From a checkpoint of a small CTC audio transcriber: soap at rate 0.0027.
Rows from block 3, named by matrix and row number. Rows with one number belong to one attention dimension. Each number is 50 + 15 x the weight over its row's rms, rounded and kept within 0 to 99. All counts start at 0. After the name is the row's rms in percent of the matrix's.
# q: attention query, key and value (stacked) (model.blocks.3.attn.qkv.weight, 960x320, the q third), inputs 80-159
# k: attention query, key and value (stacked) (model.blocks.3.attn.qkv.weight, 960x320, the k third), inputs 80-159
q.85 094:51 42 69 55 26 31 46 51 77 56 71 37 28 53 33 36 66 73 32 43 56 33 40 45 19 37 44 56 47 47 26 84 59 66 51 47 55 52 76 45 40 19 48 53 53 34 36 79 62 36 50 48 35 42 46 36 34 57 22 77 93 46 64 39 75 40 29 45 26 24 56 46 43 41 42 39 68 69 42 50
k.85 090:48 86 57 56 35 73 51 59 40 62 51 25 39 40 41 32 41 51 56 26 41 89 45 40 36 30 05 81 72 48 71 29 53 42 79 75 46 44 35 32 49 47 40 29 47 67 72 33 50 35 70 50 56 17 46 63 53 59 27 61 57 47 39 60 72 26 49 53 39 56 37 54 60 38 53 48 51 40 53 01
q.86 098:44 51 77 22 49 24 48 67 44 46 46 58 43 47 26 42 64 67 74 78 42 36 71 29 53 43 45 34 58 46 73 49 66 68 60 32 75 68 53 35 56 50 40 60 41 83 43 37 56 58 54 39 30 45 53 47 73 99 58 58 36 35 43 46 68 58 59 48 57 48 46 26 51 50 33 43 56 60 57 34
k.86 096:46 36 52 35 48 39 44 70 55 26 78 55 50 47 49 79 51 62 64 64 73 41 61 62 62 47 56 56 24 45 50 64 48 66 64 62 22 69 51 32 60 47 39 36 69 36 59 30 67 32 40 59 45 47 59 46 57 30 64 53 44 52 62 50 39 53 48 62 40 64 47 54 27 34 53 27 40 70 22 89
q.87 096:40 77 40 57 31 29 44 46 36 41 53 61 21 28 24 59 22 52 58 48 50 52 70 49 47 72 59 64 68 55 35 37 55 48 48 36 63 34 45 68 44 63 40 53 22 27 73 57 40 36 63 51 41 53 38 38 40 46 09 60 32 03 27 51 52 53 55 37 23 63 76 64 36 31 80 32 32 39 49 33
k.87 097:43 52 62 42 70 65 36 18 54 68 80 61 58 37 60 35 41 60 46 55 50 56 68 65 68 43 19 43 46 31 28 53 52 37 33 47 63 20 37 56 43 80 47 57 41 32 70 37 49 28 50 36 41 64 39 39 54 38 34 45 49 50 54 60 65 85 49 48 37 20 53 62 35 35 73 59 70 67 65 71
q.88 094:48 64 38 53 44 28 58 83 41 28 56 55 50 51 56 23 72 76 59 32 73 58 43 61 56 43 47 35 59 54 32 37 48 46 51 43 73 69 61 76 59 36 48 61 44 37 48 41 70 52 57 63 34 61 32 79 65 35 46 36 31 45 49 48 07 26 53 63 58 40 75 48 61 46 63 22 65 70 44 26
k.88 093:46 64 43 41 44 72 41 72 41 55 44 53 50 51 11 56 57 61 33 41 38 55 50 55 34 58 43 62 38 59 59 73 59 41 45 75 56 25 43 66 52 38 39 26 58 43 34 22 55 63 61 32 51 86 46 64 59 51 28 68 34 32 21 28 61 62 57 79 78 70 40 40 70 65 73 50 39 61 29 51
q.89 100:50 19 64 48 43 44 51 40 64 54 72 82 84 55 41 33 47 59 72 61 37 63 42 61 47 47 55 39 83 41 41 42 46 42 35 83 57 28 39 47 47 38 29 36 66 56 47 74 54 32 45 36 27 54 64 27 63 38 52 37 68 51 52 51 64 28 55 49 65 57 42 22 20 48 28 40 28 55 42 71
k.89 102:47 42 50 36 29 53 64 51 55 25 49 51 50 34 30 25 62 37 35 28 71 43 48 70 67 62 37 59 68 64 48 48 50 43 63 57 51 34 66 66 53 50 32 14 09 56 39 51 70 75 62 70 42 45 29 37 72 34 51 63 59 38 27 63 53 52 53 56 65 43 33 42 61 63 76 67 62 62 50 41
q.90 109:46 14 28 57 54 29 36 33 58 19 52 67 41 60 40 58 56 64 41 37 78 45 49 67 57 46 67 55 58 78 57 65 34 66 72 32 41 38 30 14 15 61 36 58 65 41 34 59 47 49 36 44 68 55 87 68 38 30 42 52 51 49 39 64 60 32 54 54 57 21 52 54 41 45 37 58 42 59 42 55
k.90 102:55 55 59 40 26 42 45 31 41 37 69 37 91 60 31 42 26 44 63 63 57 35 53 64 74 30 61 48 35 35 59 57 84 66 68 72 69 47 86 37 65 32 22 44 65 56 48 29 37 77 52 37 36 59 36 61 48 56 57 46 88 44 59 39 64 33 63 48 58 52 25 20 39 14 62 56 41 72 49 51
q.91 098:40 52 28 52 44 38 35 35 41 21 40 47 65 60 67 41 43 83 65 39 42 42 50 62 55 31 30 99 49 41 54 68 38 52 24 62 53 46 36 40 40 42 57 78 30 41 46 55 43 70 59 66 72 53 33 55 44 32 55 24 40 72 33 67 52 54 46 62 60 47 38 47 33 43 53 62 54 32 29 55
k.91 089:57 46 68 50 25 47 24 24 54 61 49 70 70 44 29 73 66 74 50 78 41 66 55 70 57 58 56 89 55 23 49 54 45 53 47 39 40 35 42 44 65 72 56 60 53 55 43 42 38 44 27 00 16 62 32 55 36 55 27 72 30 72 49 59 56 59 52 40 21 59 34 47 32 55 19 68 33 41 41 41
q.92 102:62 48 43 59 43 35 45 62 57 82 63 53 30 49 38 51 70 42 39 64 54 53 75 29 47 60 49 34 59 54 46 59 72 40 34 60 62 41 64 44 62 67 49 39 92 39 24 48 42 79 37 42 40 71 40 62 63 42 62 45 53 32 64 26 34 48 41 48 29 30 69 48 68 51 31 25 37 55 52 44
k.92 102:19 34 27 32 62 47 48 44 78 48 35 40 45 40 41 56 56 35 63 45 40 31 10 56 44 64 43 25 71 69 25 60 29 70 45 73 34 51 41 42 35 41 31 55 56 40 41 32 68 48 67 33 65 60 58 40 45 30 40 82 53 32 56 48 39 51 55 35 64 57 48 46 60 34 58 58 62 72 37 58
q.93 103:30 52 55 74 58 31 43 37 46 63 34 35 59 36 15 50 61 49 63 91 70 47 62 40 35 41 29 48 76 61 46 46 39 48 40 63 65 40 50 55 49 57 47 32 66 39 36 50 51 58 57 43 64 55 81 38 77 87 35 64 75 65 83 52 43 58 39 44 56 32 53 45 45 27 26 39 47 58 62 45
k.93 096:50 53 49 73 53 56 31 33 62 39 26 74 39 50 62 40 40 45 62 38 62 52 46 62 69 54 67 66 39 54 30 52 46 70 26 57 59 46 58 39 54 51 75 45 49 74 38 54 58 45 59 46 23 53 42 54 42 52 38 64 70 24 50 53 37 61 63 39 37 51 04 54 73 37 51 38 59 77 39 49
q.94 096:54 50 43 50 38 50 56 43 53 55 62 46 43 68 55 44 49 38 39 54 56 30 32 72 66 38 29 51 53 43 44 54 87 65 37 53 76 85 67 54 77 43 38 56 58 41 44 62 64 43 36 54 42 77 47 68 11 44 51 47 77 43 58 70 72 29 28 46 75 21 30 28 33 30 45 45 52 41 51 18
k.94 090:51 26 43 51 55 65 55 73 31 54 57 42 32 51 53 41 53 51 59 24 73 51 28 59 64 51 41 50 36 50 42 48 52 40 62 65 46 26 56 19 60 42 59 49 45 55 60 54 54 61 46 34 49 73 47 67 63 60 41 42 51 49 36 90 80 35 68 58 36 36 41 55 46 43 69 71 44 54 51 35
q.95 101:48 43 20 22 54 29 53 43 53 23 52 32 50 49 46 56 50 40 46 76 56 43 50 47 38 52 60 44 66 13 51 61 54 33 38 52 43 34 53 61 49 46 52 60 41 29 53 59 86 31 43 48 55 42 66 42 73 54 50 47 28 31 53 69 53 62 59 50 54 66 59 57 46 50 44 45 44 70 29 54
k.95 093:76 50 39 49 54 66 50 42 49 64 38 69 41 40 42 42 42 67 47 47 56 69 75 62 59 50 44 86 23 66 65 67 53 38 53 67 44 40 61 66 39 35 25 54 43 46 59 52 51 38 69 66 54 51 81 34 30 61 60 40 62 38 50 51 67 71 70 35 42 48 39 58 50 65 73 22 56 43 65 43
q.96 099:62 69 48 43 62 85 43 41 50 62 39 46 62 63 62 62 48 60 54 75 62 38 51 58 51 79 60 53 34 54 58 67 30 62 29 55 64 75 68 49 42 36 16 37 38 14 54 56 78 35 41 44 47 45 35 50 28 60 30 54 48 62 35 43 40 58 56 39 54 76 74 50 66 49 09 37 43 45 46 44
k.96 098:49 77 52 35 23 81 61 69 61 81 47 55 33 33 40 42 46 54 78 41 43 51 54 63 51 96 38 83 54 69 70 22 49 67 39 41 27 37 47 30 40 56 70 49 62 59 50 43 38 43 71 51 39 52 27 64 61 60 54 38 56 40 63 41 56 39 31 67 27 30 49 43 68 49 57 43 56 59 43 76
q.97 106:22 46 50 45 64 69 27 48 39 52 45 22 75 82 60 52 20 46 67 33 47 53 37 41 64 60 45 71 41 63 46 33 45 54 47 44 48 32 55 52 11 32 34 66 51 37 39 57 88 34 67 33 38 65 42 58 67 54 25 57 56 43 60 62 53 40 24 72 49 46 59 42 44 58 31 44 45 27 38 34
k.97 105:68 68 65 26 47 51 58 47 64 49 67 48 50 51 54 42 62 70 39 61 60 17 73 76 38 47 66 57 44 54 41 55 61 58 63 46 40 53 51 53 30 69 38 58 67 55 34 40 57 71 45 20 30 37 66 54 68 47 49 31 36 53 41 49 30 62 51 81 33 48 55 53 62 68 53 32 70 58 44 41
q.98 099:56 45 71 50 49 49 62 49 66 40 44 60 73 57 37 25 79 83 60 34 17 64 36 58 60 43 43 64 61 56 44 75 62 29 55 65 54 45 61 30 59 47 28 45 53 50 58 62 49 56 53 35 45 35 61 54 24 15 40 51 36 70 46 49 52 72 44 55 51 60 48 56 54 11 55 22 66 41 39 62
k.98 098:60 65 60 36 46 42 31 62 56 35 41 57 42 54 33 57 45 57 50 60 38 51 35 58 29 58 60 60 62 51 52 59 32 38 40 43 54 74 57 30 67 47 35 51 41 61 69 48 58 18 52 44 35 43 66 63 60 42 44 74 73 61 44 47 56 24 67 61 27 24 35 48 58 51 62 27 70 33 57 42
q.99 115:29 32 41 34 21 29 61 69 40 69 45 57 49 43 43 97 51 56 22 73 56 28 48 54 69 69 51 68 70 30 31 53 43 38 47 50 49 52 82 60 48 32 75 47 76 53 42 50 26 49 50 50 49 61 56 46 52 82 32 42 62 57 59 49 43 44 62 53 55 69 80 51 56 29 39 69 61 28 43 49
k.99 114:57 63 54 19 43 31 58 60 36 32 62 64 58 47 60 59 39 56 68 39 15 59 40 23 49 47 54 62 45 55 42 54 47 57 55 42 44 59 25 58 41 67 76 42 42 55 73 41 32 63 38 26 57 52 68 71 67 69 87 38 49 22 29 22 60 72 39 56 42 36 54 34 51 51 29 72 55 26 47 72
q.100 090:57 61 50 52 37 63 47 46 68 46 66 04 48 53 42 50 82 82 51 65 42 67 62 68 45 50 45 43 42 62 33 55 45 33 59 32 53 29 55 51 38 59 22 42 66 46 57 31 42 67 40 28 54 17 65 54 62 23 36 64 64 68 47 48 30 30 44 29 31 56 48 48 43 34 50 71 38 87 42 37
k.100 087:32 43 38 34 74 86 78 31 37 68 24 44 43 60 37 40 35 15 58 40 38 79 53 39 37 57 53 53 58 51 46 53 38 26 79 67 50 40 51 36 62 32 54 47 57 46 66 49 72 60 38 46 37 41 57 28 53 40 53 65 40 58 71 72 68 16 52 55 48 50 14 44 71 48 49 31 76 61 57 62
q.101 103:75 41 62 26 38 26 38 44 54 26 74 53 35 68 50 47 53 47 57 72 29 65 51 33 32 65 59 37 34 67 47 29 33 41 36 53 32 56 49 66 59 76 29 41 72 36 38 47 21 40 74 39 52 48 73 47 43 79 46 46 61 24 64 58 35 34 45 47 33 61 50 70 57 42 50 48 64 46 33 40
k.101 104:68 51 74 26 67 55 62 35 69 56 50 69 54 47 65 56 57 29 51 20 48 45 42 20 54 34 57 39 38 86 41 27 54 74 56 45 24 61 35 38 31 23 36 63 38 44 19 45 65 53 67 34 66 51 78 55 53 66 37 74 36 60 23 29 47 35 58 64 57 66 81 22 48 66 64 48 40 31 63 45
q.102 092:51 42 60 42 69 62 67 18 59 55 42 67 64 48 45 79 56 52 25 32 34 52 54 23 29 35 42 33 53 55 77 58 29 24 73 47 72 92 16 43 46 26 31 40 09 66 60 38 17 75 57 30 70 51 77 54 72 31 60 32 46 46 38 51 62 59 57 38 75 44 58 23 59 49 50 53 43 47 44 45
k.102 092:55 64 50 47 35 59 52 60 34 54 66 48 57 48 18 23 68 44 38 54 43 60 36 55 25 47 71 55 43 62 43 37 67 32 48 54 28 63 24 60 55 54 49 40 54 39 68 68 45 42 56 52 56 71 43 27 45 23 52 47 54 74 46 77 49 66 60 62 56 65 33 47 55 82 60 75 45 49 72 77
q.103 098:24 41 26 54 46 33 30 38 41 64 57 57 44 43 56 55 79 56 64 45 74 45 67 46 57 36 65 56 98 42 34 39 61 61 31 70 91 43 61 42 64 74 47 57 54 71 65 33 55 20 64 47 57 40 08 41 15 54 50 58 43 58 46 42 66 33 38 41 50 56 46 51 56 43 27 60 53 73 37 29
k.103 092:48 28 58 65 30 57 48 60 50 27 76 44 42 55 17 42 78 32 67 23 48 04 52 36 53 50 61 42 61 27 56 50 33 33 30 34 40 46 66 38 42 60 94 25 44 51 80 47 63 53 47 51 45 66 53 48 58 17 52 51 57 44 56 78 49 47 54 58 50 38 62 62 45 46 52 51 47 43 40 55
q.104 094:56 41 38 39 36 47 54 38 38 37 35 53 50 68 60 35 35 50 43 74 47 60 53 77 45 55 35 66 41 45 44 72 53 61 29 63 36 61 39 48 36 37 53 44 63 71 48 57 48 48 44 53 57 55 61 62 36 13 24 36 53 60 39 42 40 89 25 21 56 41 10 37 57 43 28 47 53 16 41 60
k.104 090:73 34 57 44 51 48 34 45 48 34 60 50 14 39 51 34 38 29 52 44 57 69 34 69 71 78 57 69 33 58 46 61 37 29 62 33 74 30 47 42 38 39 68 40 30 61 67 62 29 40 57 46 39 66 34 48 57 71 41 41 55 64 42 37 50 19 51 59 53 75 42 50 57 66 53 37 44 43 74 49
q.105 106:58 48 36 44 60 73 59 55 79 44 55 29 08 59 47 28 57 56 36 53 51 32 55 36 42 50 57 53 79 45 59 52 27 44 40 44 59 08 39 55 27 68 41 29 58 31 72 47 57 61 34 48 50 76 29 71 23 67 67 52 31 26 65 44 48 55 31 30 49 46 83 89 41 54 62 64 35 49 47 47
k.105 101:78 53 72 66 38 67 47 19 70 24 59 48 50 40 64 29 26 31 63 70 48 48 52 74 23 48 79 46 64 44 49 65 50 45 57 54 54 44 34 23 50 54 39 90 81 36 50 58 52 43 49 42 38 52 62 76 71 52 52 39 45 58 49 41 60 66 50 41 50 30 47 48 62 58 50 73 51 51 66 46
q.106 101:29 39 81 63 29 69 42 43 65 45 34 26 67 31 20 34 51 58 62 38 28 66 45 35 39 43 31 50 64 55 52 51 44 42 45 32 57 31 38 62 78 55 49 70 66 59 52 46 54 64 77 57 24 50 69 43 49 70 44 55 59 74 58 38 81 49 38 57 51 39 43 47 63 62 52 35 39 57 49 29
k.106 094:39 59 86 49 66 78 66 60 57 20 58 71 27 40 32 69 46 51 51 52 51 40 41 43 49 73 31 74 69 37 29 42 70 32 49 51 56 46 21 41 54 64 62 43 49 52 65 36 53 50 42 62 36 40 52 55 52 44 57 74 51 31 65 42 74 41 71 52 58 60 34 67 66 47 38 35 86 68 18 30
q.107 105:42 42 65 42 57 57 72 25 71 60 43 57 39 57 42 37 47 24 58 48 63 85 51 32 62 77 63 65 66 62 65 67 33 43 24 45 54 55 38 62 56 75 58 64 66 79 75 59 60 51 50 69 60 47 39 57 74 00 62 58 39 60 41 47 40 53 55 54 63 28 47 81 57 67 56 41 46 47 52 46
k.107 108:64 44 42 53 40 53 55 53 69 49 51 57 54 63 43 71 60 46 24 57 33 47 51 20 79 69 33 19 39 22 36 34 29 48 52 61 69 48 57 51 47 53 38 61 71 47 40 51 57 41 44 63 53 61 76 59 36 57 51 61 49 66 60 36 64 45 65 71 56 65 43 48 38 31 48 54 62 28 42 47
q.108 095:39 47 40 75 41 71 42 30 52 71 49 68 64 63 45 36 50 79 79 39 42 63 42 69 40 40 36 41 54 60 49 60 43 76 52 62 28 39 41 75 58 50 61 80 54 43 71 29 39 59 50 27 74 64 64 68 48 49 65 22 68 88 42 26 37 31 36 60 62 36 69 03 31 15 59 51 69 49 47 74
k.108 098:30 42 32 53 09 47 47 43 45 32 58 48 43 32 76 47 44 32 20 70 70 63 78 46 76 56 43 66 82 66 41 54 35 45 46 29 58 59 60 59 53 47 80 51 74 59 27 61 84 55 59 54 35 51 65 60 77 33 62 65 57 54 68 45 86 30 63 62 66 48 24 44 43 56 50 60 75 60 28 48
q.109 096:54 70 70 57 76 45 48 43 66 41 30 69 53 37 60 69 31 42 49 62 49 55 41 50 66 56 54 40 40 47 43 38 80 33 80 56 54 76 58 34 78 66 44 41 48 38 44 38 56 63 57 59 51 61 37 52 47 47 63 24 55 61 50 32 66 48 43 31 56 73 83 46 54 44 57 44 36 64 65 46
k.109 097:55 35 34 44 45 55 42 59 39 40 32 58 35 74 87 56 81 62 27 53 57 26 43 32 86 44 51 23 31 76 33 46 37 39 34 52 11 59 23 58 66 57 16 46 47 77 20 51 64 60 62 63 41 59 71 27 57 37 39 43 53 56 42 47 49 52 37 61 39 46 53 41 35 39 64 48 45 73 41 57
q.110 100:27 47 52 50 56 45 67 43 50 53 31 36 37 41 55 65 41 50 75 26 70 56 80 67 34 84 44 46 63 70 38 47 32 62 42 26 32 36 75 68 67 50 27 30 19 33 56 70 62 54 43 29 60 50 64 28 29 51 53 56 66 55 47 36 66 60 33 38 44 45 58 66 56 65 78 45 51 40 53 64
k.110 103:36 39 51 43 44 75 45 57 76 48 39 44 66 38 35 66 17 18 50 54 42 33 63 13 52 34 38 45 44 49 20 50 54 35 47 44 43 92 53 37 58 43 40 41 44 47 50 43 49 60 52 69 24 37 44 76 69 33 95 60 67 51 30 67 55 43 30 52 46 44 60 40 42 27 48 59 61 57 22 64
q.111 104:30 42 55 30 42 74 47 45 42 25 11 55 59 70 27 63 31 19 40 38 57 62 61 37 40 71 38 27 43 69 78 49 49 56 33 32 25 46 58 32 46 42 58 86 43 51 44 79 75 60 41 29 41 35 66 65 73 54 43 47 36 42 44 33 56 32 70 46 36 41 55 39 45 39 48 55 57 45 46 42
k.111 107:33 67 34 71 92 80 36 87 56 47 54 64 55 57 80 67 53 52 29 55 54 60 44 50 60 55 26 71 47 44 62 60 62 26 57 49 50 58 48 45 68 52 47 39 47 57 35 36 40 67 27 50 54 29 55 73 39 55 71 55 47 38 57 57 34 49 70 70 59 79 73 49 30 40 45 45 49 62 32 48
q.112 105:54 44 59 45 41 43 47 29 26 50 53 43 79 75 88 37 58 44 47 71 62 25 54 61 20 46 45 67 71 39 47 26 70 39 61 58 42 39 43 55 48 50 17 75 66 50 45 46 40 63 42 33 34 62 72 64 56 60 30 44 05 61 50 44 69 41 69 57 62 40 43 38 46 25 28 53 41 63 52 59
k.112 104:60 52 51 14 76 58 48 22 52 09 51 49 50 74 55 54 50 53 56 24 89 46 58 55 58 53 64 40 58 36 37 45 34 71 54 63 42 31 36 53 44 65 54 41 26 66 59 58 57 52 64 43 55 52 34 42 37 40 55 23 75 30 56 54 56 17 36 43 70 60 27 58 42 51 40 94 48 64 45 50
q.113 100:54 69 26 56 50 38 59 71 54 60 35 49 51 79 33 68 53 24 32 32 70 54 17 50 52 31 51 81 58 51 54 38 66 46 51 34 56 69 52 44 32 56 33 28 70 40 27 39 59 46 77 49 36 42 49 55 67 72 48 38 22 27 58 61 39 42 59 65 71 68 40 61 42 53 42 40 35 42 54 75
k.113 100:19 42 57 21 67 37 55 59 51 49 68 44 67 51 57 53 73 48 75 55 45 53 50 53 64 35 36 49 64 39 47 74 67 53 48 60 55 47 71 66 28 84 40 61 73 58 46 57 45 41 27 52 56 33 50 46 17 43 46 39 62 55 66 41 26 54 62 50 30 42 29 50 53 70 45 52 37 42 57 63
q.114 104:35 62 35 44 28 48 56 62 48 51 20 50 24 50 53 17 72 70 42 57 68 43 48 10 46 48 49 39 41 69 34 30 49 50 61 24 45 73 38 52 71 67 58 48 62 37 62 27 20 60 89 61 33 42 57 44 43 59 72 51 52 41 52 47 49 20 33 36 16 26 69 64 57 43 37 42 55 28 78 39
k.114 098:48 50 79 44 79 50 65 54 74 39 60 43 35 68 51 46 44 36 46 25 50 53 57 57 27 47 40 43 38 46 32 19 48 70 48 67 49 53 27 37 52 39 88 42 57 57 54 51 70 56 58 51 53 61 67 64 43 30 57 73 35 36 42 56 38 66 34 55 62 41 43 62 40 59 32 35 48 47 42 63
q.115 104:52 47 51 46 25 63 48 50 72 65 51 36 71 62 61 44 45 33 38 13 42 53 42 32 77 60 40 72 61 63 54 55 32 40 42 33 75 44 37 48 57 33 62 70 12 58 50 43 54 51 53 57 60 21 36 65 65 37 52 45 76 33 41 63 47 37 42 21 45 64 51 40 71 47 45 49 27 62 34 28
k.115 105:35 31 35 53 37 58 35 63 29 51 37 56 56 74 28 50 51 38 44 71 59 58 43 42 40 50 22 69 77 48 22 51 40 51 52 47 49 48 56 53 41 60 33 40 54 47 59 65 49 67 38 40 62 68 36 39 62 39 52 47 57 39 31 70 50 49 61 52 52 65 49 47 90 61 80 56 91 00 66 30
q.116 094:72 69 28 70 49 76 47 66 44 32 57 53 43 66 45 39 76 75 51 47 36 36 65 42 49 79 70 33 67 31 32 52 65 47 33 48 43 54 49 25 45 54 52 38 46 55 64 59 65 54 53 36 28 41 48 41 38 76 55 89 51 68 61 40 81 50 77 34 21 63 45 33 37 84 46 51 31 67 57 63
k.116 092:61 68 51 46 68 64 81 43 55 56 49 21 46 47 46 49 54 40 28 48 26 42 46 51 26 46 67 81 41 68 47 42 37 76 44 32 46 47 42 53 47 46 24 57 71 34 49 61 70 63 27 77 67 45 49 60 69 53 55 34 41 32 46 55 40 54 45 55 60 37 88 55 38 33 49 48 46 60 68 45
q.117 106:51 54 65 44 42 42 69 53 41 34 37 20 47 53 53 45 42 41 77 27 34 64 37 40 65 50 31 40 70 67 46 36 49 58 79 32 42 31 51 55 48 66 29 38 35 41 54 34 65 46 58 47 78 57 35 22 20 65 42 58 62 38 63 53 63 70 29 42 48 40 49 51 42 37 35 45 55 47 58 32
k.117 105:51 51 75 50 60 41 60 63 64 52 32 54 65 54 50 78 49 56 69 29 48 54 66 82 74 45 70 47 44 50 45 45 56 52 63 40 55 83 42 45 51 51 60 53 34 45 62 55 31 70 73 39 34 46 38 41 30 45 62 46 37 60 60 69 38 38 31 53 41 47 45 65 43 48 51 77 65 27 72 51
q.118 100:65 19 31 50 57 50 50 51 43 24 32 53 40 14 35 41 44 73 53 74 48 54 63 44 60 63 67 38 41 51 48 62 62 30 52 72 56 27 50 50 58 73 38 41 70 35 77 51 44 56 48 32 49 52 62 53 46 39 55 64 24 42 57 52 47 65 62 42 34 48 48 53 66 18 74 51 76 42 78 37
k.118 099:24 50 45 73 82 74 26 48 59 68 57 37 34 52 46 30 61 58 52 40 36 59 60 64 76 24 62 37 82 42 59 67 54 27 34 38 34 54 46 56 61 43 48 48 44 29 64 42 57 58 21 78 58 63 18 51 61 51 68 67 37 44 32 67 57 63 48 73 58 48 56 64 21 34 44 53 66 40 54 49
q.119 093:62 49 59 71 33 54 56 44 41 31 46 41 50 45 78 33 37 38 54 79 38 42 70 58 42 41 34 60 60 52 26 49 59 68 23 55 46 48 51 55 61 51 64 47 56 33 55 57 53 43 38 53 12 65 80 56 47 26 36 59 64 60 73 42 45 51 48 54 59 60 63 39 69 63 53 80 44 47 48 60
k.119 095:29 65 66 48 32 72 62 53 33 00 41 70 19 51 50 49 47 50 72 30 44 58 54 40 54 74 53 48 40 68 25 50 47 21 62 88 74 27 39 56 49 52 45 61 49 53 58 60 40 55 43 47 10 80 55 27 47 63 41 47 75 55 72 56 52 53 52 63 32 58 42 62 58 61 59 65 66 73 48 71
q.120 103:60 25 44 74 81 32 55 44 55 56 30 70 46 39 54 44 59 44 45 55 69 30 40 25 48 51 53 32 47 60 32 49 46 72 73 50 31 48 33 62 32 31 56 73 43 49 32 57 51 41 55 49 38 52 24 48 78 76 56 43 49 48 43 62 75 64 41 45 30 38 58 48 50 38 32 60 47 53 43 57
k.120 105:69 71 36 58 27 31 60 54 76 70 49 58 35 29 29 53 50 59 43 25 41 68 87 58 55 50 70 48 46 43 57 60 41 70 54 68 46 64 77 54 17 31 71 66 39 59 89 48 62 41 59 28 51 63 47 58 48 31 36 35 42 37 67 73 23 76 55 32 52 44 52 41 67 31 64 57 71 41 67 36
q.121 099:42 55 68 37 62 59 33 54 75 55 41 74 52 45 60 38 57 56 33 44 58 38 38 35 51 34 63 51 65 29 32 60 71 41 59 38 52 46 34 55 52 69 52 59 64 62 10 34 50 58 45 53 80 22 50 53 40 69 77 68 23 44 52 63 53 31 51 26 37 41 60 59 23 34 43 20 40 65 55 47
k.121 098:24 45 54 44 23 63 50 63 44 34 53 57 62 40 63 37 56 30 69 30 47 49 48 58 09 47 70 38 50 65 64 69 79 35 44 67 45 59 47 39 54 46 48 63 55 66 54 50 65 59 45 69 38 64 43 56 70 43 58 66 32 49 49 40 35 50 71 67 48 15 06 32 70 35 41 55 44 51 53 32
q.122 091:56 15 47 77 46 46 46 72 58 42 49 66 36 57 34 42 56 47 32 37 34 37 66 65 50 45 33 20 39 49 63 53 46 52 13 53 60 42 48 47 77 59 66 72 27 53 31 55 55 80 33 47 45 47 46 68 64 61 55 45 53 60 37 58 42 48 73 53 63 48 52 42 59 48 68 73 47 45 41 45
k.122 093:72 46 24 50 59 45 40 54 42 46 38 39 51 61 52 31 10 29 32 76 64 57 64 22 22 54 56 67 34 55 47 72 48 48 59 62 56 44 52 54 40 42 36 30 70 52 60 52 54 38 43 43 74 52 67 58 54 44 46 53 67 39 53 79 43 38 61 35 57 25 64 42 48 33 06 56 48 57 49 54
q.123 099:70 77 51 57 58 31 42 50 63 34 49 61 26 47 28 57 77 63 37 24 54 58 63 49 59 57 35 65 30 35 39 74 82 47 41 56 79 51 41 60 49 46 67 56 27 57 32 39 41 59 74 36 39 75 77 43 58 53 67 50 33 33 46 61 61 69 78 50 63 30 28 48 60 64 79 26 40 68 71 36
k.123 100:42 37 61 80 60 53 53 28 40 53 15 54 24 51 34 47 41 65 39 40 43 47 54 54 52 52 54 22 55 48 35 78 43 81 57 37 53 32 45 50 36 34 00 58 45 45 50 13 55 17 62 53 37 64 60 39 51 29 56 44 61 48 51 66 51 80 56 46 58 41 42 59 37 49 49 44 35 50 58 62
q.124 100:40 47 82 43 61 47 39 71 61 55 62 62 82 27 45 59 54 34 38 62 69 21 66 35 71 47 59 25 53 44 51 28 80 52 54 56 58 64 36 80 46 80 57 27 51 55 67 61 49 62 30 32 32 47 58 56 69 78 68 61 88 44 47 54 56 40 60 40 49 45 96 41 40 57 25 49 32 63 41 21
k.124 098:46 39 60 60 74 40 33 70 72 55 50 51 52 53 32 40 55 57 56 26 51 36 29 55 54 22 69 28 61 60 46 48 23 64 52 68 73 52 60 65 31 34 71 28 60 64 66 19 51 47 54 46 42 62 50 65 49 50 32 48 31 03 40 65 28 60 27 54 58 41 44 48 61 26 64 56 68 55 33 34
q.125 100:19 49 54 71 52 38 68 56 65 62 50 56 54 39 53 53 67 53 25 30 49 42 42 51 53 60 62 36 49 75 43 44 56 47 56 46 55 64 59 51 53 32 51 58 38 57 32 46 50 68 48 50 47 21 39 33 32 54 69 42 55 55 65 79 42 29 68 33 48 31 52 58 34 28 87 43 74 23 71 45
k.125 102:65 37 53 40 44 45 66 62 34 62 40 24 66 72 72 35 54 61 58 37 46 41 57 53 44 25 32 39 45 45 72 50 65 59 58 74 59 83 54 53 19 34 64 61 24 49 54 42 72 67 39 55 41 36 58 72 51 30 26 68 51 19 32 33 38 21 29 99 35 43 59 42 70 35 34 44 76 51 44 38
q.126 106:26 61 57 50 50 63 52 61 54 65 66 49 62 54 33 78 60 46 59 21 43 52 57 34 25 74 38 53 21 32 58 80 34 46 46 63 66 68 55 43 60 43 61 58 37 40 59 28 70 30 34 74 59 50 75 38 69 21 70 50 70 60 58 60 64 48 65 70 51 41 66 48 78 29 67 38 47 37 49 45
k.126 104:57 62 57 51 43 46 36 47 62 69 66 54 57 28 46 51 41 56 55 55 44 54 32 39 61 72 47 51 14 28 61 44 63 48 44 53 47 71 34 49 62 57 46 57 67 56 43 48 28 68 48 40 64 59 52 66 69 38 66 11 48 44 58 77 75 65 58 69 60 34 50 53 47 75 32 25 77 36 30 52
q.127 101:64 47 59 39 38 53 33 60 59 53 37 45 53 62 38 71 48 42 21 74 40 32 25 32 47 51 87 41 67 35 48 51 36 55 47 48 55 31 59 33 42 56 43 64 47 51 43 20 51 55 40 47 35 63 23 57 32 65 57 39 22 44 40 46 58 67 43 36 26 65 39 74 38 40 23 42 46 31 34 49
k.127 093:39 50 52 53 36 41 27 79 53 43 58 62 60 67 36 38 64 47 84 74 37 54 52 48 50 59 47 50 80 72 27 47 65 52 55 26 53 48 62 65 47 48 35 56 73 08 57 65 25 46 38 59 75 74 61 53 72 65 62 27 35 17 42 36 45 71 40 70 58 40 51 58 83 58 43 74 03 44 52 64